config.toml
arch = "uvit"
horizontal_flip = true
num_classes = 218
norm_position = "pre"
head_dim = 64
dropout = 0.05
patch_size = [4, 4]
width = 384
positions = "learned"
residual_init = "none"
lr = 0.0026
adamw_lr_other_params = 0.0016
steps = 12800
Rows from block 8, named by matrix and row number. Rows with one number belong to one neuron. Each number is 50 + 15 x the weight over its row's rms, rounded and kept within 0 to 99. All counts start at 0. After the name is the row's rms in percent of the matrix's.
# fc1: MLP up (model.blocks.8.mlp.fc1.weight, 768x384), inputs 128-255
# fc2: MLP down (model.blocks.8.mlp.fc2.weight, 384x768, transposed), outputs 128-255
fc1.475 074:58 63 65 39 61 34 55 31 79 37 33 64 32 48 64 38 66 33 72 62 55 49 45 42 51 41 55 82 81 51 70 48 59 49 69 35 56 52 20 58 55 47 53 79 77 70 49 23 37 42 47 74 46 43 37 38 46 27 54 55 74 50 70 43 43 72 25 55 45 66 68 28 56 09 47 55 50 50 64 42 63 34 53 39 84 55 59 52 28 25 44 41 60 59 42 25 50 63 61 86 21 49 35 49 39 51 49 54 45 46 44 45 49 30 15 55 47 56 71 28 60 47 46 26 36 44 65 57
fc2.475 079:56 61 48 46 75 33 51 44 56 60 38 33 51 44 58 72 54 33 56 67 60 40 55 17 59 36 62 77 59 59 35 56 57 54 69 72 75 40 48 60 46 54 38 54 79 80 41 33 37 45 28 88 61 64 64 33 55 45 38 44 47 45 65 54 47 60 67 52 24 44 45 06 38 50 50 36 40 69 64 48 80 35 35 52 52 48 59 47 39 71 54 48 64 36 35 39 57 54 60 56 31 51 58 57 39 47 75 78 52 55 49 17 18 54 38 57 49 66 73 37 43 33 39 56 15 37 56 47
fc1.476 107:50 74 64 74 42 63 28 76 75 59 48 69 45 56 72 47 45 58 56 47 36 47 43 60 42 68 53 81 44 66 34 17 57 47 40 31 42 42 38 36 46 57 48 41 52 59 62 35 42 42 39 67 74 44 51 36 51 54 57 46 16 27 19 54 78 53 31 48 45 34 46 62 50 60 41 27 58 49 42 46 52 57 44 51 85 48 43 43 39 78 70 51 44 67 62 58 52 53 32 58 43 36 72 55 79 44 44 29 53 51 62 56 73 79 67 41 53 67 42 30 17 50 28 42 20 71 46 62
fc2.476 102:52 06 46 29 40 28 64 47 40 50 50 29 48 51 60 42 45 46 41 53 73 53 50 52 81 36 64 35 44 27 60 53 73 51 52 54 45 54 69 57 71 20 49 71 57 46 32 60 51 60 50 34 35 71 64 86 49 46 52 44 75 46 49 41 29 63 66 60 53 65 57 26 59 32 47 63 48 76 54 47 65 54 60 35 22 66 52 50 56 29 56 54 52 38 30 65 60 77 51 47 40 47 36 34 55 73 64 50 63 53 42 51 41 36 29 52 58 49 73 49 63 21 41 69 51 39 67 42
fc1.477 092:79 56 49 42 41 63 52 51 53 45 56 43 59 58 37 38 66 51 29 63 67 55 34 43 66 55 73 50 47 56 49 38 50 66 42 81 57 35 61 46 63 53 28 44 47 82 55 50 76 61 65 47 57 28 54 58 71 36 42 55 43 61 43 57 41 50 33 21 49 62 51 55 24 52 52 31 66 47 33 49 54 53 41 53 53 46 56 50 29 68 64 39 44 60 87 31 31 85 47 51 61 67 39 52 53 38 26 36 79 41 26 50 41 48 57 34 53 16 57 43 20 63 42 44 46 39 52 68
fc2.477 092:51 55 49 55 42 47 61 41 59 79 36 47 59 55 50 80 25 51 55 57 24 35 40 70 71 25 34 32 54 63 46 36 63 67 62 54 38 56 37 53 48 30 51 54 58 33 33 33 43 36 46 43 42 69 50 50 53 56 64 44 47 39 58 75 54 20 55 46 30 43 68 63 81 43 22 72 45 51 52 46 62 27 65 30 39 57 45 46 90 43 46 71 93 49 32 59 55 51 43 58 41 43 72 63 71 64 82 74 42 72 55 54 68 61 49 53 68 60 44 31 64 36 54 77 58 63 44 41
fc1.478 075:62 30 44 73 84 14 39 58 71 50 59 44 62 55 68 01 51 53 52 76 50 26 76 41 52 67 74 46 52 39 60 37 45 46 09 33 71 32 56 61 62 30 52 67 43 45 37 59 44 30 23 31 46 71 51 72 36 54 48 53 69 40 49 52 43 40 27 56 27 21 67 60 57 44 44 40 54 28 59 49 43 52 46 55 63 43 47 66 74 54 52 53 53 66 39 42 44 51 44 39 60 50 47 38 58 93 51 81 55 72 35 40 62 56 45 65 38 38 41 76 57 27 66 63 76 67 46 48
fc2.478 077:58 43 42 17 77 50 56 44 46 36 59 18 51 40 72 48 53 55 43 27 32 25 38 28 57 24 67 34 49 62 37 42 66 54 79 51 49 66 99 37 43 52 33 50 67 01 59 67 53 39 46 54 54 65 41 58 26 61 56 75 64 31 46 31 72 44 54 71 66 54 61 44 41 42 63 44 56 57 48 51 40 46 37 58 55 31 62 40 32 40 70 39 57 61 55 31 45 45 47 72 18 27 28 52 29 56 56 41 41 39 56 57 50 67 53 55 52 40 54 45 40 43 56 66 52 51 46 48
fc1.479 086:27 54 46 30 52 25 24 57 63 33 28 54 52 67 56 51 40 60 45 68 62 61 63 50 54 62 47 53 42 77 68 38 62 29 61 51 36 41 42 66 66 61 60 26 52 55 69 58 55 46 42 48 41 64 99 39 47 48 43 41 63 27 42 56 48 66 50 73 22 57 36 66 55 69 43 42 49 54 58 54 50 18 11 66 60 40 56 44 49 35 48 61 51 42 48 19 58 50 50 47 59 64 51 42 55 53 50 26 60 69 57 28 43 56 38 46 58 63 62 16 38 57 32 59 45 42 62 45
fc2.479 084:23 64 65 53 40 32 53 54 30 30 47 55 69 51 30 39 64 51 64 79 46 50 46 36 51 42 42 31 66 72 57 40 34 47 52 31 45 44 44 48 72 24 54 56 46 38 42 49 22 56 39 53 43 59 48 61 36 26 48 39 56 45 24 40 42 68 55 63 67 37 41 38 42 50 44 59 34 13 44 46 57 44 76 19 44 23 62 67 67 59 56 28 59 27 29 76 54 50 59 31 70 35 46 33 30 57 30 63 81 44 61 36 51 47 71 50 49 60 52 74 45 45 78 46 54 43 24 58
fc1.480 105:47 76 48 51 54 42 31 61 23 58 45 39 57 65 54 80 51 20 56 56 32 41 54 50 74 56 50 41 28 66 51 29 56 68 61 71 75 94 70 28 47 27 69 74 60 41 64 31 59 41 65 89 27 35 37 48 52 46 35 63 69 57 65 26 25 67 56 54 43 72 59 38 36 60 44 36 43 61 74 55 49 57 30 46 69 43 46 78 57 37 70 47 74 40 41 48 42 42 43 55 57 66 77 58 51 67 22 12 61 46 57 25 61 27 43 45 53 43 55 68 34 51 49 61 18 33 22 80
fc2.480 103:55 31 45 63 35 75 51 50 64 45 29 49 61 35 40 20 31 47 56 43 60 51 29 52 35 50 67 51 72 40 46 62 40 38 53 39 57 28 42 63 23 69 60 37 36 56 58 59 54 56 40 21 55 98 57 55 65 52 73 51 28 38 37 55 71 40 61 34 67 48 48 61 58 32 56 73 73 38 56 30 57 62 68 67 38 54 56 11 38 61 46 60 47 59 66 51 57 69 41 61 26 29 42 34 16 40 75 50 34 46 45 67 58 77 52 51 62 44 42 54 84 18 52 44 81 55 69 40
fc1.481 097:85 58 64 47 52 74 69 61 68 43 55 29 59 28 52 30 38 44 51 59 43 55 38 62 53 40 74 79 30 46 86 74 39 59 56 72 68 45 29 51 58 71 64 49 63 57 67 63 37 21 55 26 40 54 03 63 55 38 49 54 43 55 48 28 44 82 34 60 32 34 26 55 36 32 47 60 29 54 60 28 40 45 36 57 55 39 42 16 46 56 46 25 67 47 64 38 36 76 36 41 53 19 61 25 29 59 47 63 41 35 64 53 55 48 45 27 65 54 87 54 39 44 52 34 58 42 64 45
fc2.481 108:18 48 39 48 53 36 34 28 52 66 62 91 57 52 63 77 59 50 30 52 43 53 61 43 47 49 43 29 74 61 53 42 46 30 48 49 45 41 44 57 39 41 79 54 51 41 40 56 56 63 46 53 53 55 72 51 54 53 59 59 60 33 35 48 37 14 65 68 72 49 54 52 70 59 40 40 46 61 36 64 35 53 66 39 53 85 46 59 70 44 54 57 63 69 44 54 70 72 64 55 34 81 21 82 71 46 47 36 64 38 47 54 52 86 40 65 29 52 61 54 58 69 30 34 63 24 47 37
fc1.482 082:54 56 57 53 48 27 61 31 56 67 35 75 53 64 59 39 36 47 22 54 56 58 52 56 39 32 55 64 70 71 79 50 74 60 65 24 73 70 52 35 50 43 43 69 70 61 84 62 59 60 51 22 71 37 48 50 60 31 47 53 75 48 43 38 51 75 78 64 39 47 39 64 42 42 44 62 68 41 42 72 51 60 55 31 45 41 32 68 48 40 81 40 48 79 52 53 33 37 35 44 73 45 40 54 57 48 41 36 60 53 51 49 43 09 53 53 61 56 71 42 44 49 71 54 49 50 59 54
fc2.482 085:46 54 42 55 56 73 59 57 01 71 48 52 12 43 32 47 72 37 68 63 53 52 30 41 29 57 45 44 50 60 33 29 42 34 66 60 32 29 54 78 31 79 37 68 49 57 43 66 54 68 67 77 33 38 74 41 35 60 51 55 35 45 36 32 47 63 55 63 56 30 63 64 64 39 68 13 22 73 49 61 87 35 31 40 31 51 50 46 60 71 48 49 42 42 73 45 44 68 62 49 56 53 42 41 74 55 53 79 42 75 48 12 47 77 32 20 50 67 30 63 56 64 57 56 54 42 45 23
fc1.483 102:72 45 54 45 64 63 65 32 55 51 51 64 54 43 50 36 59 53 68 54 45 39 51 47 42 45 58 55 48 25 29 66 67 82 68 35 51 47 57 19 56 60 41 54 46 74 64 64 46 51 77 19 34 36 65 46 51 53 40 49 41 45 65 48 43 30 33 57 35 57 44 18 23 25 44 50 33 57 68 34 38 71 54 41 28 57 55 65 44 73 55 28 42 47 41 27 75 43 69 75 65 86 60 25 73 67 64 58 45 69 67 29 53 27 54 52 64 43 56 36 26 21 41 75 38 41 50 68
fc2.483 121:41 61 50 51 48 40 67 44 63 44 44 54 55 61 52 19 45 67 65 55 42 36 52 13 73 05 33 75 48 73 23 46 52 74 35 39 44 39 45 88 54 47 46 48 47 40 69 45 47 14 47 46 45 53 52 64 44 62 50 56 52 42 42 58 56 36 46 34 49 56 76 54 41 38 36 61 65 44 45 39 63 39 51 43 53 58 45 58 61 71 43 63 63 50 42 25 54 41 53 47 56 46 32 47 70 58 75 54 39 60 95 59 25 41 48 36 42 53 73 48 61 17 65 31 77 51 48 85
fc1.484 085:62 29 62 47 31 43 29 53 65 53 58 42 75 75 50 34 46 50 53 78 31 32 30 77 61 47 38 42 63 38 65 59 38 58 48 62 56 65 56 48 32 54 72 66 53 60 29 76 20 55 69 10 44 40 24 71 38 43 18 35 58 43 64 66 31 61 48 43 54 50 71 49 45 60 17 42 68 58 48 46 44 53 43 29 35 55 61 45 41 25 30 35 55 37 38 44 40 33 37 39 54 32 66 43 69 39 62 48 63 39 42 25 45 35 62 31 29 80 45 61 35 66 27 62 28 35 47 36
fc2.484 101:51 52 71 50 42 66 71 35 31 66 54 39 39 58 42 64 43 46 29 70 47 56 47 40 37 47 56 30 22 46 60 35 27 54 39 51 75 32 30 51 44 29 70 14 49 40 42 55 47 23 50 59 35 61 45 17 34 45 23 38 41 59 76 49 47 52 60 60 40 36 57 48 51 51 34 40 55 69 52 15 49 49 31 82 38 58 48 62 45 58 62 90 33 50 45 50 20 50 65 47 41 60 71 69 69 56 40 40 48 63 39 04 59 64 42 57 39 66 61 54 87 50 40 40 36 39 67 48
fc1.485 091:54 81 08 43 69 58 38 67 62 56 54 39 51 60 51 41 38 63 64 35 46 59 50 17 55 40 34 72 54 42 35 73 31 36 70 53 39 24 36 51 43 43 53 32 11 34 28 31 51 54 36 36 60 47 37 77 63 64 35 44 58 47 58 57 52 45 63 52 50 50 56 56 34 51 31 39 24 54 61 87 47 50 57 55 41 49 41 78 56 42 53 42 35 65 57 43 40 70 53 60 35 55 74 28 55 60 44 64 60 43 52 66 34 49 61 37 77 71 50 37 45 60 71 55 67 71 36 68
fc2.485 081:58 45 81 42 63 31 51 43 50 50 65 48 72 60 43 68 67 73 14 61 72 52 71 72 62 72 66 62 62 80 50 28 22 51 56 35 89 43 65 62 35 59 44 45 66 58 63 70 41 62 46 55 59 68 54 14 32 48 48 64 87 81 52 49 29 77 47 42 57 68 45 71 62 51 78 88 40 48 59 56 39 36 46 36 61 82 27 62 59 74 44 25 47 64 48 68 56 31 57 43 55 59 47 53 77 56 32 46 29 34 56 51 43 48 44 42 62 38 30 85 41 63 40 53 60 30 34 27
fc1.486 102:46 74 72 48 32 22 44 54 17 64 78 30 72 60 67 35 76 45 31 52 69 76 48 38 80 70 55 97 39 45 58 58 54 16 41 68 41 29 63 73 61 40 51 59 47 58 39 46 56 75 31 40 43 43 30 62 70 45 35 54 61 40 53 49 52 36 55 78 36 50 76 51 75 52 38 32 20 70 24 44 25 40 13 43 63 52 50 63 55 60 62 50 48 65 59 13 40 57 74 59 49 32 41 38 73 36 61 34 16 63 48 38 38 33 38 28 64 56 52 30 51 57 17 16 69 49 44 50
fc2.486 109:50 36 23 71 66 72 50 38 72 16 30 65 29 21 45 58 47 43 65 57 28 38 62 69 22 31 39 09 31 57 44 58 46 78 48 26 54 74 45 31 38 55 54 59 47 61 56 50 54 34 73 56 60 63 53 41 40 51 56 41 38 69 36 66 51 66 59 29 56 56 36 53 27 36 77 37 62 40 84 67 63 56 65 38 36 59 46 33 56 34 49 59 33 31 33 95 64 30 48 42 41 69 42 39 49 44 58 37 58 35 58 66 63 52 72 74 63 43 40 64 52 41 68 82 31 58 50 49
fc1.487 087:40 54 13 57 27 46 59 20 56 44 43 21 59 66 56 49 57 45 63 81 32 62 72 41 51 48 38 26 38 53 25 63 18 46 61 00 23 33 18 28 82 72 61 57 82 20 67 68 62 37 42 39 39 66 43 54 20 29 60 38 44 35 61 32 55 84 31 55 68 53 24 49 00 49 57 41 57 64 51 52 37 53 42 51 45 42 51 65 32 70 58 51 56 53 66 64 30 11 62 51 55 64 49 38 24 36 57 59 46 34 43 47 37 39 35 71 51 60 41 67 67 41 61 69 53 30 32 42
fc2.487 087:54 64 57 50 71 56 53 46 34 57 37 31 55 50 48 25 33 47 67 72 65 43 58 49 56 76 30 50 56 42 53 43 68 42 79 45 51 36 56 63 69 65 66 29 49 53 38 30 47 47 60 42 26 58 44 29 43 46 51 54 38 35 27 40 53 48 43 51 30 52 38 46 36 67 64 53 43 60 51 42 65 36 28 53 60 67 51 74 36 69 41 49 63 61 43 30 73 39 34 57 70 51 41 40 82 54 34 40 47 43 31 06 25 67 47 59 77 71 80 57 30 32 47 37 53 21 74 49
fc1.488 112:52 58 65 67 63 28 61 36 47 45 64 46 49 68 60 29 21 41 57 33 62 29 54 36 50 64 59 46 48 44 58 60 23 56 64 69 36 75 53 53 56 58 45 51 58 66 58 38 44 44 61 28 64 48 53 72 41 38 69 50 46 52 39 55 60 74 43 44 39 28 81 38 32 50 60 54 39 65 44 53 47 68 54 48 26 48 45 56 48 79 46 56 41 79 75 43 54 55 43 64 61 35 52 32 29 40 52 63 58 70 56 62 47 50 41 50 38 75 28 53 51 36 31 55 61 64 65 70
fc2.488 083:38 50 57 54 32 54 34 47 38 62 70 49 47 37 41 90 41 53 52 68 38 86 67 41 54 37 27 72 46 46 40 76 54 24 43 52 52 45 47 39 28 25 54 44 57 76 50 61 72 34 23 27 39 50 65 52 48 58 34 36 52 56 34 67 45 48 40 53 50 32 45 63 58 60 36 80 72 44 45 36 61 25 37 40 64 44 37 45 50 41 36 50 52 52 53 56 42 45 33 58 71 39 57 57 46 27 66 37 44 46 55 66 45 47 50 73 38 55 32 36 52 99 62 21 50 32 45 33
fc1.489 090:33 70 55 58 60 66 54 00 52 24 51 23 56 66 48 36 54 43 59 67 74 47 49 46 47 28 56 61 39 47 41 50 55 48 44 43 78 38 52 56 33 60 43 43 67 60 76 60 29 52 60 60 68 63 41 59 44 56 32 33 44 23 38 41 64 52 34 39 36 50 66 25 52 44 32 62 00 28 44 50 70 35 43 68 27 61 47 74 59 55 30 71 45 68 56 50 37 54 69 52 53 51 64 37 54 49 45 61 52 45 32 50 38 53 42 56 27 68 53 65 31 49 29 50 78 56 78 18
fc2.489 100:22 48 55 38 33 42 49 52 66 56 82 81 39 55 42 69 46 40 31 76 20 41 63 33 57 75 63 76 72 63 51 56 36 56 47 70 34 62 57 71 53 67 45 51 69 63 41 40 58 46 52 40 53 52 58 15 58 56 63 45 26 71 65 60 61 40 73 42 67 33 42 70 60 43 62 33 49 55 25 57 61 56 35 45 46 50 33 41 74 26 46 71 65 60 21 78 36 57 63 55 66 49 24 54 59 52 67 42 60 23 49 48 37 39 69 40 58 46 47 73 64 50 56 61 42 38 36 57
fc1.490 105:41 31 35 47 37 08 52 59 50 35 65 27 39 71 45 32 54 76 75 46 30 42 72 50 59 81 77 37 50 49 38 45 37 27 55 47 64 22 33 63 66 55 41 31 48 49 47 43 61 62 31 53 49 32 51 42 51 49 58 13 47 51 50 39 34 66 46 47 62 38 38 54 52 49 45 45 50 49 53 43 77 23 44 47 27 50 61 55 52 42 49 24 36 54 57 80 61 49 67 46 68 59 63 19 42 52 61 61 66 29 42 65 76 35 39 37 39 42 44 58 55 55 38 22 43 64 82 30
fc2.490 104:60 48 59 46 63 64 43 57 59 48 47 78 54 23 44 61 60 13 22 70 50 65 36 45 40 15 15 55 67 43 37 66 69 55 44 64 54 75 77 46 46 47 54 68 52 73 61 61 59 68 54 52 39 64 56 51 45 26 54 86 52 41 55 45 75 32 64 55 35 56 68 44 36 37 45 72 51 65 56 43 20 67 58 70 59 47 23 61 60 54 49 71 38 51 48 44 31 34 36 52 47 44 37 66 44 49 43 39 44 72 63 35 24 59 36 49 54 45 65 71 36 33 62 66 30 55 33 73
fc1.491 107:67 67 70 71 75 50 50 52 48 60 54 47 48 35 42 26 51 70 79 77 50 26 55 55 15 30 61 45 43 50 34 63 52 76 46 34 40 59 53 50 84 68 60 51 57 30 60 50 51 78 74 81 65 34 27 48 64 44 45 58 31 54 38 47 79 51 25 32 40 72 43 52 47 64 39 46 68 26 48 28 54 46 57 56 41 41 44 47 52 42 44 75 40 58 33 59 42 30 57 63 25 57 29 51 43 51 57 27 56 20 40 56 46 62 64 57 77 40 27 94 50 61 73 42 63 70 48 70
fc2.491 101:38 57 33 66 43 35 62 43 48 24 40 52 61 35 48 43 69 60 63 22 50 32 45 57 58 59 36 46 76 27 34 79 38 70 38 70 72 40 40 61 56 39 36 47 33 82 63 51 91 45 67 66 38 40 31 56 71 48 73 64 53 47 33 45 44 58 60 47 60 54 52 79 25 55 40 59 57 62 42 77 58 55 60 44 39 44 51 52 46 59 27 56 73 53 49 54 35 70 53 43 25 61 67 36 65 53 51 66 54 48 57 41 65 64 53 70 25 51 44 66 46 34 41 44 77 25 62 44
fc1.492 111:35 32 29 56 35 60 42 67 50 38 39 60 72 56 67 39 37 44 51 57 63 47 59 45 54 67 47 59 63 30 07 40 60 46 61 40 23 46 34 43 63 40 43 70 21 56 75 50 44 52 37 44 68 75 60 64 76 22 34 51 49 68 33 64 59 65 77 45 26 65 65 79 50 36 27 58 60 54 36 48 52 50 21 28 70 74 37 30 42 62 78 50 60 62 26 48 28 58 35 47 79 76 43 40 75 46 57 64 58 40 63 68 62 55 20 61 55 41 50 61 68 51 39 41 47 46 67 67
fc2.492 102:60 51 65 55 56 34 50 42 42 52 59 30 35 61 35 68 45 56 51 38 50 62 39 42 27 32 48 37 47 68 72 67 25 38 42 38 73 47 55 76 41 68 54 20 71 43 37 10 56 47 50 44 41 52 35 43 12 80 67 55 46 31 61 37 32 20 14 42 68 33 40 47 49 68 67 43 40 22 61 65 51 18 47 57 57 15 77 58 73 45 34 52 35 47 52 41 64 48 38 70 44 34 56 47 41 55 50 53 37 59 48 43 50 29 89 29 42 44 36 48 49 41 49 58 44 47 66 26
fc1.493 098:57 58 17 68 88 53 22 40 71 48 40 45 28 48 68 58 64 69 70 67 33 64 62 26 67 40 40 51 44 26 31 57 58 34 71 24 55 52 45 47 75 73 46 79 60 49 56 55 66 52 49 20 56 55 30 26 45 37 48 65 73 46 37 43 46 73 43 47 49 85 26 43 54 52 49 46 59 48 67 81 32 52 64 53 33 68 51 50 22 44 46 61 43 44 51 41 73 41 64 72 49 62 58 16 35 42 18 57 45 45 67 34 37 39 46 74 42 49 36 60 64 64 51 12 48 47 42 66
fc2.493 095:69 52 52 44 47 59 78 70 28 47 42 67 63 59 56 32 24 32 35 59 57 39 44 46 41 60 53 47 54 33 61 42 81 70 64 62 48 55 56 50 42 43 62 49 37 42 48 52 50 40 33 82 57 45 65 27 67 63 51 57 34 77 57 71 63 29 69 25 59 44 64 38 17 46 37 66 61 34 51 36 69 53 39 82 64 40 43 57 68 44 74 42 41 48 28 62 46 64 61 40 47 80 31 59 54 35 64 47 12 85 40 57 57 49 25 56 47 27 46 58 37 15 34 55 23 45 45 54
fc1.494 097:35 93 27 48 73 73 35 42 38 31 48 52 19 20 49 30 13 25 44 64 52 35 34 66 50 44 48 79 55 65 52 39 43 70 64 53 52 39 58 36 29 66 88 26 54 35 72 61 63 45 41 38 33 44 57 23 50 55 55 58 66 36 40 27 70 38 60 49 19 74 58 53 60 33 47 68 52 34 45 34 24 45 33 51 37 68 56 30 36 32 37 46 64 46 54 50 39 48 37 47 88 39 44 29 77 54 48 78 43 49 49 52 72 67 60 51 18 62 31 41 73 63 49 54 56 51 40 51
fc2.494 097:58 39 72 62 27 35 76 74 43 38 55 28 50 42 49 68 65 60 50 52 68 48 78 58 26 45 20 24 42 44 73 21 48 48 48 66 51 58 48 30 78 44 16 81 67 57 57 28 51 72 54 45 73 55 52 49 42 54 44 38 35 53 67 64 58 85 28 53 64 43 42 34 39 52 55 62 34 66 59 58 59 42 63 63 81 53 41 55 74 52 52 37 39 57 35 54 67 37 46 44 28 51 52 29 39 55 66 29 80 29 44 50 27 44 55 67 68 33 69 63 45 29 46 67 67 55 54 35
fc1.495 089:74 51 51 42 50 48 45 67 49 11 50 46 56 56 71 39 36 37 34 53 41 20 35 25 36 37 57 63 41 46 27 43 54 23 78 47 29 37 40 75 42 64 60 40 53 66 33 55 52 64 68 43 34 60 62 51 37 52 40 50 66 43 30 50 42 26 66 21 47 99 36 21 39 33 52 44 60 53 37 50 39 54 34 59 37 31 44 38 81 42 70 34 42 58 52 46 59 57 55 42 66 82 46 58 60 32 63 67 74 46 47 34 43 35 33 45 39 39 43 41 58 34 50 53 51 72 62 76
fc2.495 086:66 36 59 70 43 33 30 27 42 69 75 41 65 70 25 59 49 64 69 45 48 28 42 63 55 80 41 71 49 46 45 65 45 80 50 39 59 37 54 29 36 38 33 58 67 52 59 50 38 38 48 73 52 53 34 62 67 79 42 80 47 64 78 25 68 70 35 52 33 28 23 81 43 05 33 49 55 62 69 47 51 23 45 49 41 64 35 37 56 61 37 21 45 54 58 69 45 34 18 81 72 36 55 13 65 64 59 39 39 46 53 80 44 65 60 50 68 34 52 32 65 62 38 41 48 44 34 50
fc1.496 098:74 61 28 47 35 62 59 51 65 78 27 43 73 61 51 43 49 57 52 70 42 41 36 45 85 54 63 59 65 57 71 43 72 52 47 57 50 73 60 15 48 51 50 47 34 68 63 67 65 35 52 63 27 47 60 55 36 34 62 64 67 92 71 54 41 58 49 45 48 64 59 63 29 27 01 64 43 63 45 50 49 53 39 57 57 37 41 70 37 69 49 25 32 25 31 71 68 50 51 49 53 31 57 54 34 43 41 54 49 43 65 52 41 67 50 74 31 26 61 69 39 42 32 33 37 53 23 52
fc2.496 101:50 35 34 41 78 52 67 51 22 32 56 52 30 55 32 59 72 35 79 72 59 43 44 32 33 56 48 40 76 42 57 48 57 57 44 43 56 70 38 55 56 54 66 41 68 23 43 42 46 80 56 51 82 53 46 46 60 74 40 53 45 51 60 78 32 39 57 33 64 45 47 38 52 61 75 40 65 84 34 49 51 71 72 34 21 72 50 69 60 31 48 43 62 89 31 42 33 56 33 61 42 53 59 25 76 64 54 50 67 53 59 70 64 43 49 41 39 58 56 26 28 46 82 58 49 47 55 36
fc1.497 093:43 45 29 47 60 56 49 58 82 33 45 50 33 87 57 79 79 54 54 52 52 39 42 39 61 37 72 71 47 29 59 38 52 52 59 46 33 32 41 42 36 22 35 52 35 51 66 50 52 54 78 58 67 50 48 70 54 54 42 59 56 42 50 74 51 42 69 63 56 25 64 42 76 67 63 67 65 60 68 62 84 43 41 36 66 50 70 50 28 31 46 53 30 59 34 54 54 48 59 65 39 31 69 38 49 51 65 52 64 47 10 52 32 50 53 33 51 42 71 39 69 58 41 48 39 57 48 57
fc2.497 090:59 40 47 65 60 25 46 57 55 53 51 29 68 51 63 50 30 51 47 74 70 41 25 57 64 55 66 47 36 58 56 73 41 29 46 48 61 82 96 47 65 28 61 43 45 29 46 52 23 43 20 64 54 69 47 40 41 37 47 50 70 33 46 43 58 25 64 50 66 71 44 38 43 64 77 41 31 61 47 57 44 31 37 58 25 43 44 65 64 61 42 64 56 40 56 50 48 58 41 32 36 88 35 36 46 57 28 67 62 41 42 41 41 38 56 39 47 34 38 33 56 64 60 68 68 48 23 48
fc1.498 095:52 42 41 74 84 52 66 67 49 76 44 71 61 48 50 73 62 59 41 56 43 38 40 53 46 36 39 55 70 33 39 52 26 49 23 41 53 48 65 48 53 39 25 29 81 24 37 39 51 36 17 41 41 41 38 47 52 34 21 29 50 18 48 43 61 57 76 61 62 54 41 32 56 41 56 55 57 70 51 82 69 53 19 26 65 59 72 38 33 39 58 61 54 76 65 51 36 52 35 38 22 29 60 58 21 41 22 46 73 12 75 38 56 39 82 51 42 45 48 42 68 54 23 49 50 55 43 36
fc2.498 086:48 22 57 40 12 55 43 27 39 42 47 24 61 36 46 61 37 55 47 55 33 77 44 60 55 42 38 43 44 49 70 63 73 48 56 50 63 58 81 56 50 55 82 36 46 91 66 37 42 49 66 69 71 37 64 63 51 53 67 71 37 76 44 32 68 54 63 65 76 46 53 65 59 80 51 50 74 00 51 55 63 46 61 50 50 45 36 79 67 58 42 32 60 65 56 54 76 27 56 72 55 52 51 47 40 67 70 55 45 68 60 65 35 63 61 35 43 58 52 54 52 47 61 60 51 49 24 48
fc1.499 096:46 52 43 49 60 63 55 38 43 51 56 52 27 63 56 51 40 65 69 63 38 23 72 79 78 31 26 09 31 38 31 46 27 64 82 79 45 39 48 46 31 42 77 58 27 48 50 61 27 52 72 65 62 46 49 47 45 52 34 76 42 44 59 67 45 72 68 46 29 65 46 28 33 40 33 64 56 50 70 60 57 39 46 25 38 41 20 31 39 47 41 39 55 76 51 45 66 37 56 44 51 74 36 60 61 71 49 40 67 34 75 52 32 66 44 38 53 53 54 61 38 16 69 59 70 57 55 46
fc2.499 100:62 39 38 56 84 26 45 41 37 47 44 18 53 31 50 80 72 24 44 41 44 55 53 35 76 57 49 57 40 44 72 67 27 53 58 14 49 67 47 40 66 54 55 33 48 40 64 53 43 48 42 43 53 34 49 48 39 54 70 49 45 47 37 66 71 59 49 70 43 50 36 54 31 57 25 56 59 61 07 78 73 51 27 58 64 51 54 56 46 41 44 19 48 60 61 56 65 68 32 71 62 42 55 42 31 39 23 37 59 54 42 68 76 59 52 51 61 57 52 81 53 44 77 44 59 39 70 40
fc1.500 088:65 43 35 71 48 55 46 40 62 76 46 39 66 66 71 51 57 50 48 56 49 76 28 61 20 86 48 42 44 24 40 67 57 59 25 56 43 31 44 43 47 44 50 64 36 53 64 31 32 69 29 33 30 65 67 27 70 65 76 36 58 14 58 67 33 39 38 01 64 67 68 54 74 51 61 37 57 49 53 82 75 54 55 20 62 44 76 55 73 50 53 45 69 66 80 67 36 34 54 52 35 41 69 49 48 52 54 29 69 37 47 55 64 52 45 51 56 29 38 68 43 48 99 69 68 31 35 49
fc2.500 085:33 17 89 29 55 00 59 44 36 83 54 48 22 45 53 57 55 45 33 56 43 40 71 39 83 05 50 78 63 75 51 52 39 24 60 25 40 48 39 49 43 37 51 42 49 47 34 35 61 08 87 47 64 37 29 40 23 26 63 54 56 52 55 50 36 28 67 52 36 47 44 47 56 24 53 64 52 60 54 62 47 43 61 85 73 58 60 39 81 53 48 76 67 69 31 77 43 55 63 28 42 49 31 45 38 37 22 27 67 65 47 57 51 35 54 60 62 51 65 57 58 42 40 42 22 44 54 51
fc1.501 092:93 70 50 53 51 51 47 32 47 39 70 29 55 60 70 47 38 54 59 86 32 66 51 54 64 41 62 41 44 32 59 74 59 58 63 36 39 37 60 49 81 41 65 42 44 59 45 49 62 67 50 65 47 36 46 48 91 42 34 54 42 53 57 37 49 87 33 45 37 69 61 22 43 58 35 75 58 57 50 39 46 29 62 87 45 38 70 47 47 38 64 46 34 67 59 76 61 42 60 15 55 50 63 41 45 43 61 55 72 57 58 57 67 53 30 46 51 50 58 41 63 52 62 77 53 24 66 46
fc2.501 085:48 35 63 48 50 73 46 63 48 39 60 33 69 55 29 63 59 45 58 50 42 28 66 73 44 52 41 66 50 47 60 73 45 48 54 50 71 79 39 40 42 64 40 49 73 51 45 92 34 48 08 52 45 47 66 43 46 66 54 40 62 49 28 55 64 64 55 68 45 47 50 66 31 28 53 57 56 27 64 67 50 54 40 34 71 49 50 49 39 65 63 46 61 71 66 41 68 47 53 15 71 49 65 48 79 64 50 53 70 32 53 65 38 24 60 99 65 43 49 54 52 67 38 43 45 49 55 65